A small masked image model, trained from scratch.
Model: 2.79M parameters, encoder arch vit, encoder norm layernorm, encoder patch size [6, 6], encoder layers 8, encoder width 128, decoder width 128, decoder layers 6.
Training: adamw at rate 0.0028, 21500 steps.
Data: 24607 training examples, 111.8 epochs.
Rows from block 3 of the decoder of a small masked image model, named by matrix and row number. Rows with one number belong to one neuron. Each number is 128 + 32 x the weight over its row's rms, rounded and kept within 0 to 255. All counts start at 0. After the name is the row's rms in percent of the matrix's.
After each neuron's rows are labels from the 100 images, of 14976, where the neuron reaches its highest value: "strongest on" is what is common among them. Only what is clearly more common there than usual is listed. The data: retinal OCT scans (Kermany 2017). In brackets: how many of the 100.
# fc1: MLP up (decoder.3.mlp.fc1.weight, 512x128), inputs 64-127
# fc2: MLP down (decoder.3.mlp.fc2.weight, 128x512, transposed), outputs 64-127

fc1.163 168 [154 122 125 138 160 146  87 159 122 137 138 103 176 149 112 148 100 129  70 115 122 170 132 143 120 152 129 151 184 154 158 170 198 135 135 117 135 109 120 122 170 102 142 112  70 135 120 152 151 104 148 138 103 178 100 146  95 162 125 139 137 184 127 161]
fc2.163 166 [162  90  91 128 134 134  97  59 158 138 186 128 141 151 125 116 159  88  70 128 113  84  87 148  82  94  96 138 138 111 143 155 147 150 116  70 186 138 154  84  64 220 189 163 123 129 104 134 143 170 129 132 146 184  91  45 108  78 115 111 135 121  90 126]
strongest on: finding: normal (95)

fc1.292 174 [123 151 156 118 145 194  36 103 118 133 102 138 185 169 131 182 108 170 171 150 143 129 111 125 113  60 132  86 117 174 126 134 118  85 129 139 141 151 120  89 139 137 143 154  86 140 154 210  87  63 129  67 102  57 171 122 138  85 137 102  96 112 163 172]
fc2.292 182 [ 86 121 134 147  77 174 210 127 153 118  70 111 153  97 173 143 117 104 143 105 112 149 128 112 154 176 179  99 128 145 127 107  96 115  95 137 100  86 146 119 121 113 162 141 133 149 132  88 110 121 163  98  67 125 162 130 160 116  83  89 140  97 103  67]
strongest on: finding: normal (83)

fc1.219 013 [116  61 140 150 132  92 116 126 124  62 159 132 169 141  83 108 104 104 142 103  87 144 135 141 152 176 130 127 174 198  92 111 109 103 142 113 124 131 175 165 119 116 105 145 127 101 120  82 132  88  91 142 121  96 111 143 108 130 159 152  94 156 108 138]
fc2.219 012 [ 28 215 180  80 126 104 150 121 120 100 119  86 139 116 163 126 140 149 155 157 141 191 165  64  30 107 104 115 123 106 111 140 126 114 171 111  78 131 109 148 176 130 137 130 145 116 106 118 141 118 143 143 126 143 104  87 119 110 120 134 114  76  92 182]
strongest on: finding: diabetic macular edema (58)

fc1.301 012 [117 159 138 169  91  94 116 163  99 183 202 144 107 168 114 115 175 122 100 164 115 101 125 156 149 113 133  90 121 125 112 145 129 118  86 129 115 156 108  70 105 115 161 127 194  74 127  94 129  95 104 142 174  40 103 104 125 144 130 159 179  80 115 127]
fc2.301 013 [232 233 235 148 145  91 132 105 119 207 115 151 160 136 107 100 113 117 105 110 115  75 103 113 194 135  70  93 115 114 133 106 192 103   0 111  91  76 162 131 141  97 155 115 121 130 121 128 146 152 107 123 113 115 101 155 100 124 149 117 116 113 105 120]
strongest on: finding: diabetic macular edema (37)

fc1.329 214 [ 58  90 158 207 167 182  68 182  85 129 154  81 145 120 153 153 149 149 150 167 155 161  99 145 163 153 196 125 192 172 121 178 132  83  60  87 120 121 120 137 124 109 107  99 129 129  93 118  95 111  71  86 136 163 141 135 111 107 125  80 146 110  89 106]
fc2.329 227 [100 135 103 148 127 139 125  71 151  75 136 153 149  69  86 121 157 151 137 149 161 145 182 142 129  89  27  72 144  84 132  65 136 141 120 139  85 160  79 113  98 155 133 106 129 109 168 147 177 107 142 130  92 137 133 131 134 103  62 194 120 104 198 139]
strongest on: finding: normal (96)

fc1.505 171 [147 159 127 195 117 100 128 182  98 143 175 185 107 129 106 126  94 110 165 153 157  91  86 147 133 164 161 196 115 186 121 124 140 160 122 134 130 106 200 136 136  91 141 138  38 168 110 162 123 154 169 124 218 112 100  96 152  46 152 125 138 101 123 133]
fc2.505 169 [104  89  94  97 115 136 197 133 128 141  65  98 111 138 124 118 124 142 219 130  96 137  95 107 134 125 129 120  89  67  95 130  95 125 144 133 160 155 103 149 150 139 151 127 146 115 106 141  75  24 114 126  77  85 147 164 132  71 108 137  81 157 144 179]
strongest on: finding: normal (82)

fc1.257 203 [160  82 120 143  87 101 169 111 144 163 184  99 135 138 124 149 155 147 163 157 142 149 153 150 172 174 155 143  89 147 173 181 211 205 160 125 134 151 132 166 156 106 147  98 135 132 117 147 109 166 133 110 181 122 115 163 149  56  70  97 128 139  90 186]
fc2.257 182 [144  86  81  79 158 116 124 126 109 121 129 127  64 160 124 109 112  96 158 134  84  67  90 105 128 162 113 161 193 161  43  94 162 124 139 114 127 118 124 147  94  86  88 143 127 151 123 130 171 117 116 119 112 171 122 151 174 132 162 148 111  90 109  71]
strongest on: finding: normal (92)

fc1.367 010 [103 178 176 113 129 140 114 141 126 101 127 140 134 158 108 132 160 136  81 117  77 151  99 144 134 153 104 176  92 102 109 129 153  79 141 110 105 154 135 101 107 101 143 138 106 118 128  99 147 118  91 128 144  32  82 131 134 153 115 167 164  87 134  97]
fc2.367 010 [255 162 239 186 125 108 126 126 120 138 137 142 134 128 124  95 120 150 116 153 141 133 156  94 149 138  92 107 132 104 134 123  95   0  51 102 153 105 126 151 139 137 129 119 145 117 105 149 117 179 153 133  99 124 165 115 116 116 127 116 111 104 131 118]
strongest on: finding: diabetic macular edema (36)

fc1.279 010 [161 121 141 146 139 129 142 158 139  94 151 183 146  93 158 138 193 122 107 135 120 148 144 140 162 185 104 166 131 150 127 125  93 121 132 138 150 143  89 106 156 141 104 131 129  72 109  80 128 144 140 123 136 106 155 113 125  97  94 145 158 130 131 149]
fc2.279 011 [140 169 250  91 124  23 120  94 129  69 124 139 117 163 119 113 133 128 103 129 111 127 160 119 212 102 123 131  97 116 123 128 165  49  59 126 100  92 131 150 139 105 135 106 126 128 134 154 130 138  95 118 110  86 129  97 124 124 164  98 120 124 104 132]
strongest on: finding: normal (86)