Weights of a small masked image model: 21500 steps, batches of 128.
Rows from block 7 of the encoder of a small masked image model, named by matrix and row number. Rows with one number belong to one neuron. Each number is 500 + 25 x the weight over its row's rms, rounded and kept within 0 to 999. All counts start at 0. Numbers have three digits each.
Before each neuron's rows are labels from the 100 images, of 14976, where the neuron reaches its highest value: "strongest on" is what is common among them. Only what is clearly more common there than usual is listed. The data: retinal OCT scans (Kermany 2017). In brackets: how many of the 100.
# fc1: MLP up (encoder.blocks.7.mlp.fc1.weight, 512x128), inputs 64-127
# fc2: MLP down (encoder.blocks.7.mlp.fc2.weight, 128x512, transposed), outputs 64-127

strongest on: finding: normal (93)
fc1.300:500511513470490510508509500489471528542501529525537502485501480537495477461518523509516506541493509481497494527511492514506509496520489484480501517491535449396461475526509526491506532510486501
fc2.300:459488504510553505490497514504506508505514511512507483510505503468494520497510439499432486437551493498500496497496493514505529498498487519496490499488484516553511531498459520519501477505517521

strongest on: finding: diabetic macular edema (40)
fc1.326:508442498485491492462518509476481511486528495507516499456502504530510473462503499503498462457520491457540500486519488488506479455509476492501483494483516505516482491441494551513519513523498492
fc2.326:497516509519492604515486510512485480504500514552503499524515512497498490520494449470512490511521520503524525505511514487481500504512482502503527509482491486482518484665493498487482497508493510

strongest on: finding: choroidal neovascularization (62)
fc1.451:489535496513533524481522521519513518542518533470484499484486505528493532512545466504463481468526503511479515491474486468497492499461517506512475478498515445473527478491505478462409518508468497
fc2.451:536493475482437454512469503496513517512478445490466528508545496521543542497489533487536482505491504526510498489537502477509501513557492475481504508460507525470464466457496471471508509458479494

strongest on: finding: diabetic macular edema (50)
fc1.16:537469524498478478489509506494476511505522497505484517472485538482504497461504510460519526526498483492498522503447458504532495490489464497509493473518482526534476490461489550452498532479505500
fc2.16:506508499505501563488512494495501478502499515554511511523481483487492500542501459473488483547520460512475497499507481521499484523483518494500517528491509479468493497586500513491520516519478509

strongest on: finding: normal (93)
fc1.223:519511485422490474495475523489476485492518505507535475577465468484527490555493490498467498504520513530511516510503523499485502467496477507483467486488522514444456437534487526522464472473515510
fc2.223:524533485497541491484487527508501466480489504500481501485490485491494478521517474507477506486533499490503499469454503547514503499497440522495464510487530506451486474493495520441540510553496524

strongest on: finding: diabetic macular edema (29)
fc1.174:501487522513523490484551495540472523526518508520529508524515530487490489483516484438517534566491507507483550468520533505512512496535500484492505496517539480486464492526504462478511525495505476
fc2.174:492501493498495451525482479511517501495518505502493491474469502490516455511505486513492469473515511500536491496505538518504505484528517518490503512518489521475501498394494469500513498523488530

strongest on: finding: normal (84)
fc1.191:457505490496498503470519510498499448496514496509508493506481509518501490506509499577482473492492548503470513516530499486508522489472547491497523536538543501492511486449488541495503508539535527
fc2.191:487486512468481615545471502476530461491501483536485481501493511498499492508495463518498507516470526510517506490508506507498513492471482543496503472488498527484477514466492479512492497527513499

strongest on: finding: diabetic macular edema (69)
fc1.293:551497470512505520473481494545486511512527508463497512484504466460505465480511511467497468505509471519489513483465482487508514486510482490488492462499492488514516486470517494474485534461481523
fc2.293:494498494516505559473493490475500524508496500493529484498483489488494506508503451486484489546549532506540539492506513467494486455492527522491479502518477492477509504534523504482534498460476528

strongest on: finding: normal (84)
fc1.25:484540515500502528494504499465526490472519470523510526498491506504521545532517484486486498496452491525481506524490476494477495510516509486472499489506531538471495497505511476501501491505510516
fc2.25:488485512486489568472488502462511468473490481558513493491496500505509521500492475513484506538526475495451475540515477510500485442498494499514527481493469510515477554540489527481522490461497479

strongest on: finding: normal (89)
fc1.445:498549487424469485489485509502498528504528487490490513483519470483494478467566509484528528563520502483494475488516484489514473472543529475461475489495526507497521471492498535534497479498515522
fc2.445:488471491533469510531503515512488557518504503482474521507477499480489468469509527502542515496484515497514497552499513517460505474500521465534555522499486505433527531506516484504566501540465491

strongest on: finding: choroidal neovascularization (63)
fc1.45:520537439470477469472468485464462507483515508481470525504537509492482522499499510468508511544504509517505489429549544483495522529518475477498479540458527530487548488528492504479493471498507465
fc2.45:545499518554519509478549502533524478513490517456520497461463527487476508505509443535498475476515502502495521518470483501493465477490468552517529495468524434492494486467473515497496543503523484

strongest on: finding: diabetic macular edema (36)
fc1.415:490490562505508480523513475512481511539512498527490501530514543520489496496506483438506528597488521502468551495558516486510504498503503496511501495503520478492498489549491488497517515523521477
fc2.415:506480500477504397538498484511517500494512497535489501476487491501503469505488516523492477470489478483512481511491496508513502526512534495491494504484540524497483490417498463507513506519504523

strongest on: finding: diabetic macular edema (38)
fc1.270:505537493486532523476511521476474495526509488476507500437482511542532523496524488514504501535461536490493506498518475505526528466506527500501485484493503465510491474513553516439463515500494498
fc2.270:476454503473531549525505523473499512511496538496530491530460464486458489510521515516501503498526508516498491522519509512505445482498517509501479503490507500503522503511532546543472472520494517

strongest on: finding: normal (83)
fc1.345:535509491512472525505494488479539485494501507519511514466493515483506540546530500489515477525501463515480516551469478514484494515545499502480493502490553491483507512476499466477501477463482516
fc2.345:512523498512505595430521485460503519506494486519522490473504462496498498479517523505481505482563461491480461468511484535506471517507497456516519494495492516531495499451485563471512490509482481

strongest on: finding: normal (86)
fc1.76:523520519519517441449501507509495485519513531447529506480483485477548507496510518500518479520539498507469493494533531534514445510525497515498481495454492513512476439478502526487489492520522525
fc2.76:470553525516526532474501484484485488471492533468456502503519549499478548498484502491480467512458516478484507446483526493497480532476526549524476508482486492488487509570499500486487500475468517

strongest on: finding: normal (83)
fc1.435:492475516467485504472508493518524454503510500524538507504489515475499522472514541485518547552509494459521547489472511495497485494515522473485513487510584499505469500520490447472510488503455499
fc2.435:501503496460507417503516492497495517496499529524505506473489500491526489528490505504503480474552488499471460458504481528500485507520486472495499498499494527495516501554485495489492527517485510

strongest on: finding: diabetic macular edema (66)
fc1.449:450477520479522479487513472533482416515513518513513502496510523512482452496491509524528504493525518476502489517544506479507519496450542486523498487506550502511499470486481537509520503569503473
fc2.449:488520484488504549610511497515482478503511526542478504516490510496510477511480462489509478535525514496501507473507495520504509483509496528485508469478504519494508504452493435499490519538502510

strongest on: finding: normal (84)
fc1.336:517504477473541453559438527486545497509506514572474482502499481480508504504518496549487486519544458493512494521514502491523439503488513481488473497534494497529468481510491530520476455500474482
fc2.336:462477444502491497529528519489490459523460496512515569485418442522502459506518500418487555474510525475499484494484467489497504482470508503496493542530493506469529522512503486497502511557516518

strongest on: finding: choroidal neovascularization (64); finding: diabetic macular edema (28)
fc1.279:565473511522492500497516499506443547537521504469525489498497474486505505482505522430489520530518485524500479483511489509494467502566490486512479460482455455500503505487508537504500534442468494
fc2.279:512523494543493505501462483518515499514507515468520484487501485480493493509501516477486476494517482501537486471476502482509519503509535508510501533529506478482489504635516511467523502473502532

strongest on: finding: diabetic macular edema (74)
fc1.474:470490470505485498520509529494506489505508543558476507515477480496500486529523537471525485477520494522482513472509526467520505513477517523471488459546490489531504496550507523499504468522477504
fc2.474:497476464518529541461501485474479488476552505449456509518512490476557493518465508493495515508498485516474482466507512509471526503495446502528476521471549517506510497529482509535516504483512480

strongest on: finding: normal (92)
fc1.479:481501517484526495546493506520490531515533512545530514525426459487526447506524513476517516464497486462501492511479520515514491491522492500488477513481518486448461500482503531486503520534487524
fc2.479:515506505523482480504473538524531462440456485459496511508528535512451509471535485512496483468472507512515481487509528445535484522527498519508543508477497517535511464522484494490516545483528498

strongest on: finding: normal (90)
fc1.136:505506521515507524499483462471469506520504527491519508504535550453512514500497474499470477502457560458497525509501535506591512502482555498466496501518491499500465537499512517522466479514526464
fc2.136:461503516530467526517533535495549547517506515512538473481463455512502468519517461476508510489522489507517496506476474518487498490488495518548518498510482476509528513515553510483487520525420545

strongest on: finding: normal (90)
fc1.224:537510493479463540536497504535535495501502481535510518560502496527483527491517478515518504478468520537500513486513527478506497494502499490454501486486497501471517462489540477464495487534537480
fc2.224:449518541497472497451479478472428510484519537475496500500525518478495498498446524501508481538429528473490494489531551503493512513490515519559497504497480498484466536486484447532498439460492519

strongest on: finding: diabetic macular edema (36)
fc1.372:495522499508512495481515485486509499493510478514482502520489519545510510482496454519482476526482532517486511503528489505502518485497525493476515493519537492476465484519487496510520488524512520
fc2.372:495474492459492518567489498476525505502493483534497494515491508488506484505485510512517483490451515481481476499510492501492523514509475500489537481494517515538497491417486485519478509530519504

strongest on: finding: diabetic macular edema (38)
fc1.461:507470486513495537516499481467517530549507491528509507493499521489507509505492499514512517542479507558497483497481486489501493478421536468507487490525490466487497489524550488484511512496468463
fc2.461:517526506502512474457503510502504482467517503475507505489496476522508501507530483497486503426546500464501492500542508505514511494550464510451517498473527515493485480497426500482494530509536518

strongest on: finding: choroidal neovascularization (65); finding: diabetic macular edema (28)
fc1.373:536484511519507456505492499516485581542506513461491500483481487483507496480519525420500502542516461493489514473491529485520479489535480539501482471500454464516488480510534490515504517530507485
fc2.373:531509485536542530496488491541484517513516505482512477503511475489495464513509509483494487525514492489545537502486480485508513491497530496503490525501526471510518526568498496486507513470471541

strongest on: finding: diabetic macular edema (33)
fc1.440:470503509489512482469532489490519480497503504537483502530509497554490462501482496545522477513502501481472491504553505506535499495445532497488507522494524516485458490507468506495535479583517514
fc2.440:498463505473510394569514503486492542509504481551488504513488525498492469482513453506513484508491503513483473481512505523485516517524478513476529491489522524495481478414489482521465492520500513

strongest on: finding: choroidal neovascularization (61)
fc1.24:469495487470504509475534484496525452492503501515477500538495492528489471553502492583512502474506519485482498530533510494521525529426544497491504531497537540503505489496480504503521470568511491
fc2.24:486486490473510557573509482490510524485494492533490510489505513507499495487486490513526471489510484496471486516518479533496508467530447508500508442473507514490488491447484472502490490526509468

strongest on: finding: diabetic macular edema (30)
fc1.308:515476514504446485489509501495488526517523492516519503483525504517485495509525535443508476558525489474470523527511464515499491470527517510502463505461527504519461504446497508488499534465510490
fc2.308:523513504505500456479482496504502486494506511543506485488511500482506475535509454455486486498525498513495477472495514492497512498468511481499520510509545487460496492620510501499492488496499514

strongest on: finding: normal (79)
fc1.121:531483475462470504504486495496516498478509513548513530525492500568542465528502546470491479512458508543487507465550531490546514497504475503500498487506474484487439461481507466485481467484533492
fc2.121:463501529509473521495511485462496567525501507480531523453521518510531489448454479476519470515495523501504495531498469505448470496515548498489505520485500498474472507500478503516471515463502520

strongest on: finding: normal (84)
fc1.240:537466530495503503486527481511530482550499503491532518520508447506472488521525550535510497526482511502504499513514540468502535531473537482487484487512570512491491490532513523509506491551504489
fc2.240:495503498471492461577467479504514532502507511501512510500503509503517488476510472497531483490556498488511498484487528476511523467595502552506505440511519520521503508572490476489513512499491526

strongest on: finding: normal (80)
fc1.472:531503497504469550476464505509543513502515507483494515460487485477508499501521505513463486499481492520481518500468487512497471506508481517484483471496490536502511491466555491477521539460512510
fc2.472:502489507482503547456504480468509467514509480515534485501493493485486542493511464491476513516552482507492528496503502478508476503476515498507510507526480496497505515593494542478533490460477516

strongest on: finding: diabetic macular edema (33)
fc1.289:561483487501511490467506507488477511498507514463517493528470533481530487415507461522514489500503484489481491486513480500516480485535522475503494474494532502528543503450517513457494532472504524
fc2.289:494492486546508591518500462507501466500500511504494476523507489485498480532485515470496495499539465504483522465479513519508504503509500517496500536505496501479489489567506510512495515531491518

strongest on: finding: normal (99)
fc1.424:515496530504496458505469481459502489498533505498556492494498480538527485474497499513524512533491528471509469513546481479506537486496489486437506512498484470474466443501507544508469505505507514
fc2.424:492466483478460498536513523528489509537527517536511523464514445507503474490522483477495488529545502528512504505486493499499506513467452498473489509493516496450503427484507545491541510503485541

strongest on: finding: normal (97)
fc1.392:512496490485519504529542508523478502509499492518477501535492488536515504479524556512529505547480544520498506527549472501493462489480499485455480486513487480487497444462543467518483457498521480
fc2.392:476490511499461453451420465494481498443540496497518510520506508495472479500463506489533493501461486484480483461536552484467518537513496492522522515476465562496483508468475461501492464490505524

strongest on: finding: normal (85)
fc1.137:512523516479458500505504510484504505540503508525562503497490461554486471485508539501507533497505487488467491511520503514500445494515497476487499507488500479448456462531504508506497530508506507
fc2.137:472484498523527512483486518514506478469486487498476493539512526465453514490498464494462480454495498506490510473501530459475526525466487518523509489500495525549524525508469489519508498493507504

strongest on: finding: diabetic macular edema (43)
fc1.310:518492463498518514507506512502508503487520488472509498461481521528492436491505507544508498443523512508492480515487502495499559476472481520483499514546536528485496490452509512516501497565518498
fc2.310:483492507504494662519475499493498495490503499509503491519515503509506504476493451501518488500514528511500537488505488527495503536466514524496509480490499491488501491490491495499495495508493505

strongest on: finding: choroidal neovascularization (76)
fc1.358:438512509500490522495526504475508450499512487538501483521494507520497495510492490524494547518479553514479498517530503512515520497536544487483510509518515495471516499496475483504510526528499478
fc2.358:488472502460505493571476487478518461492501479524487491476502500501494500494508495512501482495438529487507496513511501520487493541501496503504490495512484519507500490362496477508503497526512489

strongest on: finding: normal (78)
fc1.23:553506487526530494505504503521509500482503494500507511541484516476512502522522493492497483509494459498560511467516489499492492506489492493506509489462520513496519515497534460489479497419496528
fc2.23:486504483530491518454493495486497508495497510497541513505478500499508489533499520469501515496546508507483488507484471519501506496478492475485491504475487487499503498537501519508521517453479476

strongest on: finding: diabetic macular edema (36)
fc1.226:466518454465495509508527465481496470458515500507484601518514530511501517491493523451468465521480547484485456436499512476508485504473521539477471520479483494501516461502481501476514522452519492
fc2.226:523469559526510514533512474528507503547519513490529430485472486486512469535490489538518525506469498496504500516485485560479515487512439502524523458539496503464501523497565500514548482533520528

strongest on: finding: choroidal neovascularization (67)
fc1.219:457513492491527519467484516496491488521527524443467505476520520511472552472560493499453505487525512492470523490482503460502494512468510486507480480511516478493535489514571511496498518479457492
fc2.219:528514494528450450492513472540538473488483444494485512485532534520528504497491479472509482481503487486512509489512513486494512505528459486453534490499513522473481469465466492477514576463531469

strongest on: finding: diabetic macular edema (64)
fc1.183:521467505511522513467513494486502520514507504481532516551503483502515484472521487532493481490498513515528489497527508478502517533460514462480507489510537517518501490505537540509510522539509526
fc2.183:494509486500479600528494470493510506491496505521507501520461511496514469481483479500522468506563470511482537486491507509513507453501521514497507481490473500480484480540509506489498498472491520

strongest on: finding: diabetic macular edema (49)
fc1.28:559490463480502472507506487541493524522525505456503487528490512484492491515505490446512489544513477483508486491481525497499481513526542508507479473476484483529519485508515449491503510496471486
fc2.28:503503492523524429496476483504504497507498504503498485487517468489494510527524485464504480484523477497555492518491494469500501481497496515506490514514510461484527517621522506469504516484495518

strongest on: finding: choroidal neovascularization (66)
fc1.205:476526499479497514492528511490540464489499493514537515515495503514493499511501478602510514492491523507482500531531529499496544505483533486477508520504526536478500495495480473505507477524476507
fc2.205:480455502456490559546491484477520511481497480518483491488497514509519501473499483526521502466488546503465486508511518508501512451491477505510511462510507525514499507383487476516476498536504505

strongest on: finding: normal (86)
fc1.239:466514473484529523510481509496515476475504556510500511542509486514521508537524495505483496522487460447476446504500522507545465511519474525492450522519488499471499486473506514530474458499525494
fc2.239:527494482538504493490522473506495512516459479515494512464492502484544483482443509505529485519508489529502488514476453518470526509466496477529521518479501469474514503511533488473536520520476470

strongest on: finding: diabetic macular edema (60)
fc1.68:497504501509505487499524503489465477500502525526529484507505547534503485486519492492515486515550516481476523537528503498527514453534485514487512518512551495491497508447484515467523498450528502
fc2.68:512500501512506582526490480516503499495512496531489491476513476500497479490503508495486481481506508504509496486495509556490515480479506521496509523480514520483495474392496502503478501542499512

strongest on: finding: diabetic macular edema (43)
fc1.361:479474528460485522477509502523505444495526507521502498457498500517485472514488528567506470468492494476503500536534495493512503484498529503504493504523492531496494491463469557514517522506490508
fc2.361:472482511442477515526512510471536503517502497560501495507504505500473532508551436500497497526465502513491494462522516498480522486521474523495516518505496490468508502552501484491490516498511508

strongest on: finding: diabetic macular edema (78)
fc1.447:478470454507517508490506514527515464478509507509518492475517497534495445471501506564512469447511535468459477542517507526505550477483507522479497502514515513507511506428486537518520512513525484
fc2.447:488507506507495659558498488501496485502509496500472484508506503500490495492496484481511491490501537502498510496503532527492498529521488535496512476485468510466501480427494497509475497539508502

strongest on: finding: normal (82)
fc1.301:489504506500509547447475493499510457475505490507486531495520503468517535492523480507517454485483455507488516528498490509515496528488504523474513491483420548492502484500487489490497521507491529
fc2.301:496486495465524472468526513468495442501493473549525496490488517491493526519491465518494527547530480493495521510495467483485479448544474502491499504501482526487501544470501511496506488485481502

strongest on: finding: diabetic macular edema (64)
fc1.164:503468515500530472501527499508481511545508516497522495507502518509506454476496499493511465492527489506534531451562522485520463502500486490511484478510510489491504477511525513486518501532487486
fc2.164:499521490509522496549496476522485498511509499519522491515490510497487482529503444481503481520487572503519480516486491491497517491484520480497493503498513491484502482638501470510503520471491506

strongest on: finding: normal (96)
fc1.354:501493487478486480500490491500511505524535525507511501535462490530487498501515542497529529520481525478427491509525549489497491457518509491471516499501485499508484458484501523511459458503501484
fc2.354:513466510529445509520515501499488493520517489510497500409502473523509460505512494489567521526488499488505497519502448492497534505468473492476535494511491470473501506483544507480526509510479518

strongest on: finding: choroidal neovascularization (64)
fc1.170:546504502494467512503543499484500472494522495497513490464508516525496498490499516538495496489515502491512465550539481501493510480522520482516481507493494520503511496449472543522480496470504518
fc2.170:511487495496504625520469482487522518503488510505503486497521503502489501497516474495491486485487514503462498493502537492506515506489491512515512482515534465489511495595507486489509493511513505

strongest on: finding: normal (83)
fc1.295:470550531485519496461513486511553481502499504514515518546488500497500509520513492547507492556467520491487523491528546491505502512485528471470520517527553521482468480553501410483536499530508523
fc2.295:501465504457512426529509480487508535489503479550500486482474506496511477485488506524501506478529541495491493493514502505504503486543487490496503474496496537514496498402479498522490504513482504

strongest on: finding: choroidal neovascularization (68)
fc1.380:542505501527495493501519497505473541543521508463515475500488489478507497469521539422477510548521479507505509493475481504493485496551500492508494481482499437497515507460521534515497538418501507
fc2.380:506529499523487573463482490502485518507515519482523488486493478488490483536505520457471491502518503499507504464491502492508501481501553510502491515501509472487510484605523531483525517483483527

strongest on: finding: choroidal neovascularization (63)
fc1.40:484486500480488532483536507525476448498520506512506487482506499535495468473494539529497481473534493486525466522543485502497517475503490481509503522509507504499501511442460552531495504467488528
fc2.40:446509494479457443492502530482491487495510505533502483471486528508482519499494455476500509472468474515461480479482507504502512541487497510491501491480504487455489472517499489511495508481505519

strongest on: finding: normal (84)
fc1.383:461531517494501516496552473528495461520517502540515485520501547517485489517519499505480508573486518522485523481548509494528517498541478470502502521526548488461492507516471469494528524521504490
fc2.383:478488510452480443548484495485531502498516479541501486479486503505506480490505519534477483434442485486511502521501497518501514500465514513493496505493519538507499487430490489511502513511505495

strongest on: finding: choroidal neovascularization (80)
fc1.483:484527463486558474505512517498500510463504494511467498517508474499497509482528493514486531516485475502511496469496503462492450454474498511531475474534549518505545462529494495473461477526521514
fc2.483:514483491475533511524487526498511504520475501512534475491447471533528466540506436484448471475532485505520493497504480550528555495523468500484464499464507494488493495509532546455469508510490502

strongest on: finding: diabetic macular edema (83)
fc1.168:539486480515494512478515508490475536500504510475505490479514488508496481443495479505483500481556532519481472507505456506499523484527492486501501492521474480507510502430526571528489523459501515
fc2.168:505523488551493644525483513499504490512497496472502493529484503495497491505507503490501494511512478499534514467502537506499505516491509541507493468503518498487489489499501511501501486478511521

strongest on: finding: choroidal neovascularization (62)
fc1.497:435483513458509541477536503482538432481512493548497516512505499509494481522501501582497515490481524491513515524529509500523528517478505463469523535499523510493489488502458475512513506518504519
fc2.497:472480494449462446530512501487523513489505480570495513481476518507500499495490480546513502478502471498487480511507500547496500503510474494492508484477461536488489513388478473509496511513505469

strongest on: finding: normal (82)
fc1.458:526490530515489512496518497485535552507502510501517523473486534475514520515532502483513499531504460523492549506499492511490485508546468511489493489514515527477459504494510451478510489408492496
fc2.458:493491513507518647465471483487526518508504480520515476487487469494524489495489508512476486490546484481468541479505489534506488481491532486511509495497517515518506494479467546496522483495484497

strongest on: finding: choroidal neovascularization (62); finding: diabetic macular edema (32)
fc1.486:544478514520500472511497500508495556540507532454497489501484502487508481474523523448497504557517449485489506491491506490512464503540519526513481485478483465522486501474527512521521522506510487
fc2.486:527524496531509600491505494520478528513523522466517486496495471492496468514502517465487489530533482491494525477490489479503501479504536500499499512485525476492511493635508527470510517465484528

strongest on: finding: normal (93)
fc1.441:521483486504508473518501498508505483516506501491484507516512493514529508492525522489500504515525525478487504520495488469500479476525497472417505492514533507521521487546507566527455494544528472
fc2.441:500526507463496510475495453505444467514528515493523514451517497482519502505463538524517545514451496442460501497528514540508500492502512491495490502505513484444437508493513508510515481494528499

strongest on: finding: normal (88)
fc1.70:533498490466546460471502522488514475533530486496494516462478510538487523511542524522515521520514512481490523499530483463516477490504490470454490459503501495508508471518528529503494493530516493
fc2.70:516508508522478478531524477554499489523513473555495496426507491520505491478512552511565542517485506475491505510502481517454502482461520487433541481540497505480489471511513528489553495524518510

strongest on: finding: diabetic macular edema (44)
fc1.378:535497542512487452537519495510488532517499527504512492499482566507495530490507503419521518590491466496493486507510508517525487465517457519505499513497555494484469510496480458467523487521513486
fc2.378:507507485512515486487500482509484541505520497521506475477497465499504462509505529482476480475500504492470457497483495526507501516519542513498518526502559513528493484371488504485504507538483516

strongest on: finding: diabetic macular edema (63)
fc1.144:529459486504501541474486517501499516512524510446506501512495505479514471457514494512471468448492498505540475485467487505493482497484498488485492477518477511524505481450556538483494538502511517
fc2.144:484504497503496606516496477496509478495503499506511498509477511494503518485494475489497491535544483504512527497506508498497486462495503518496496511501486497480508490661514518501515502483493508

strongest on: finding: diabetic macular edema (60)
fc1.421:525485502529502448543500504524461559530510514488515482493496523499500509480493505392514529530532493500502464503498500503520499472520485523522485494490497456515524503480525504513500498535520468
fc2.421:513520497554527572493477495536472489502509521475500484501511462498501465517519526463494472487509458493492484510487487496512500506489553516503481516489540463498511504596509506491499494468473514

strongest on: finding: diabetic macular edema (32)
fc1.460:494517496468488507494536485567491533576501484508493515487490474518607523511539531463481507490497505511487485516522487504497517491487504467504486483497515514468507486475507464476518533493495496
fc2.460:477523523503530474510483531459530489419522521521501484525487547488445462461503480541491479511531502492504502500427509515495452486485496528498486492509458510528506522565477501511504493527519511

strongest on: finding: diabetic macular edema (75)
fc1.249:554518481532474477508495510499487554485517517493514483498485493549502504456481487477512494481518535521489438513521459516509483480528488521506503501524501499517526505442535563516503486488512507
fc2.249:508510501527515617494474504499495501502496500481490469530507491497494496496509514494471504524479460510544474500485507503493505523491518534506522504502542495519497498504510512494476494517494534

strongest on: finding: diabetic macular edema (44)
fc1.252:512498490484508531506528509517498522506514492475513498530491471497515469493505496538464499480460502520519490486531531471481507516504504478487481482498548497516516501515521531497482535536510509
fc2.252:493493493485476504525485468492543498504499499484502504519488518508485503477487477524523473484490522502526498504503516488510497437516491531503494485522474497491504487631516504498522524474506520

strongest on: finding: choroidal neovascularization (59)
fc1.97:451471480470507555546498518481526539519509481500495502481531493490515494461541506474442509450494520499515482484485458467520472487487533473475454515486517508503530521530512552497469526505500507
fc2.97:540517547547469503452507474488465437501472497452496492476474550521521518518451465482494466484450512479519513519534506495489548560479509522492514491479487462491449524493509500517499551467485481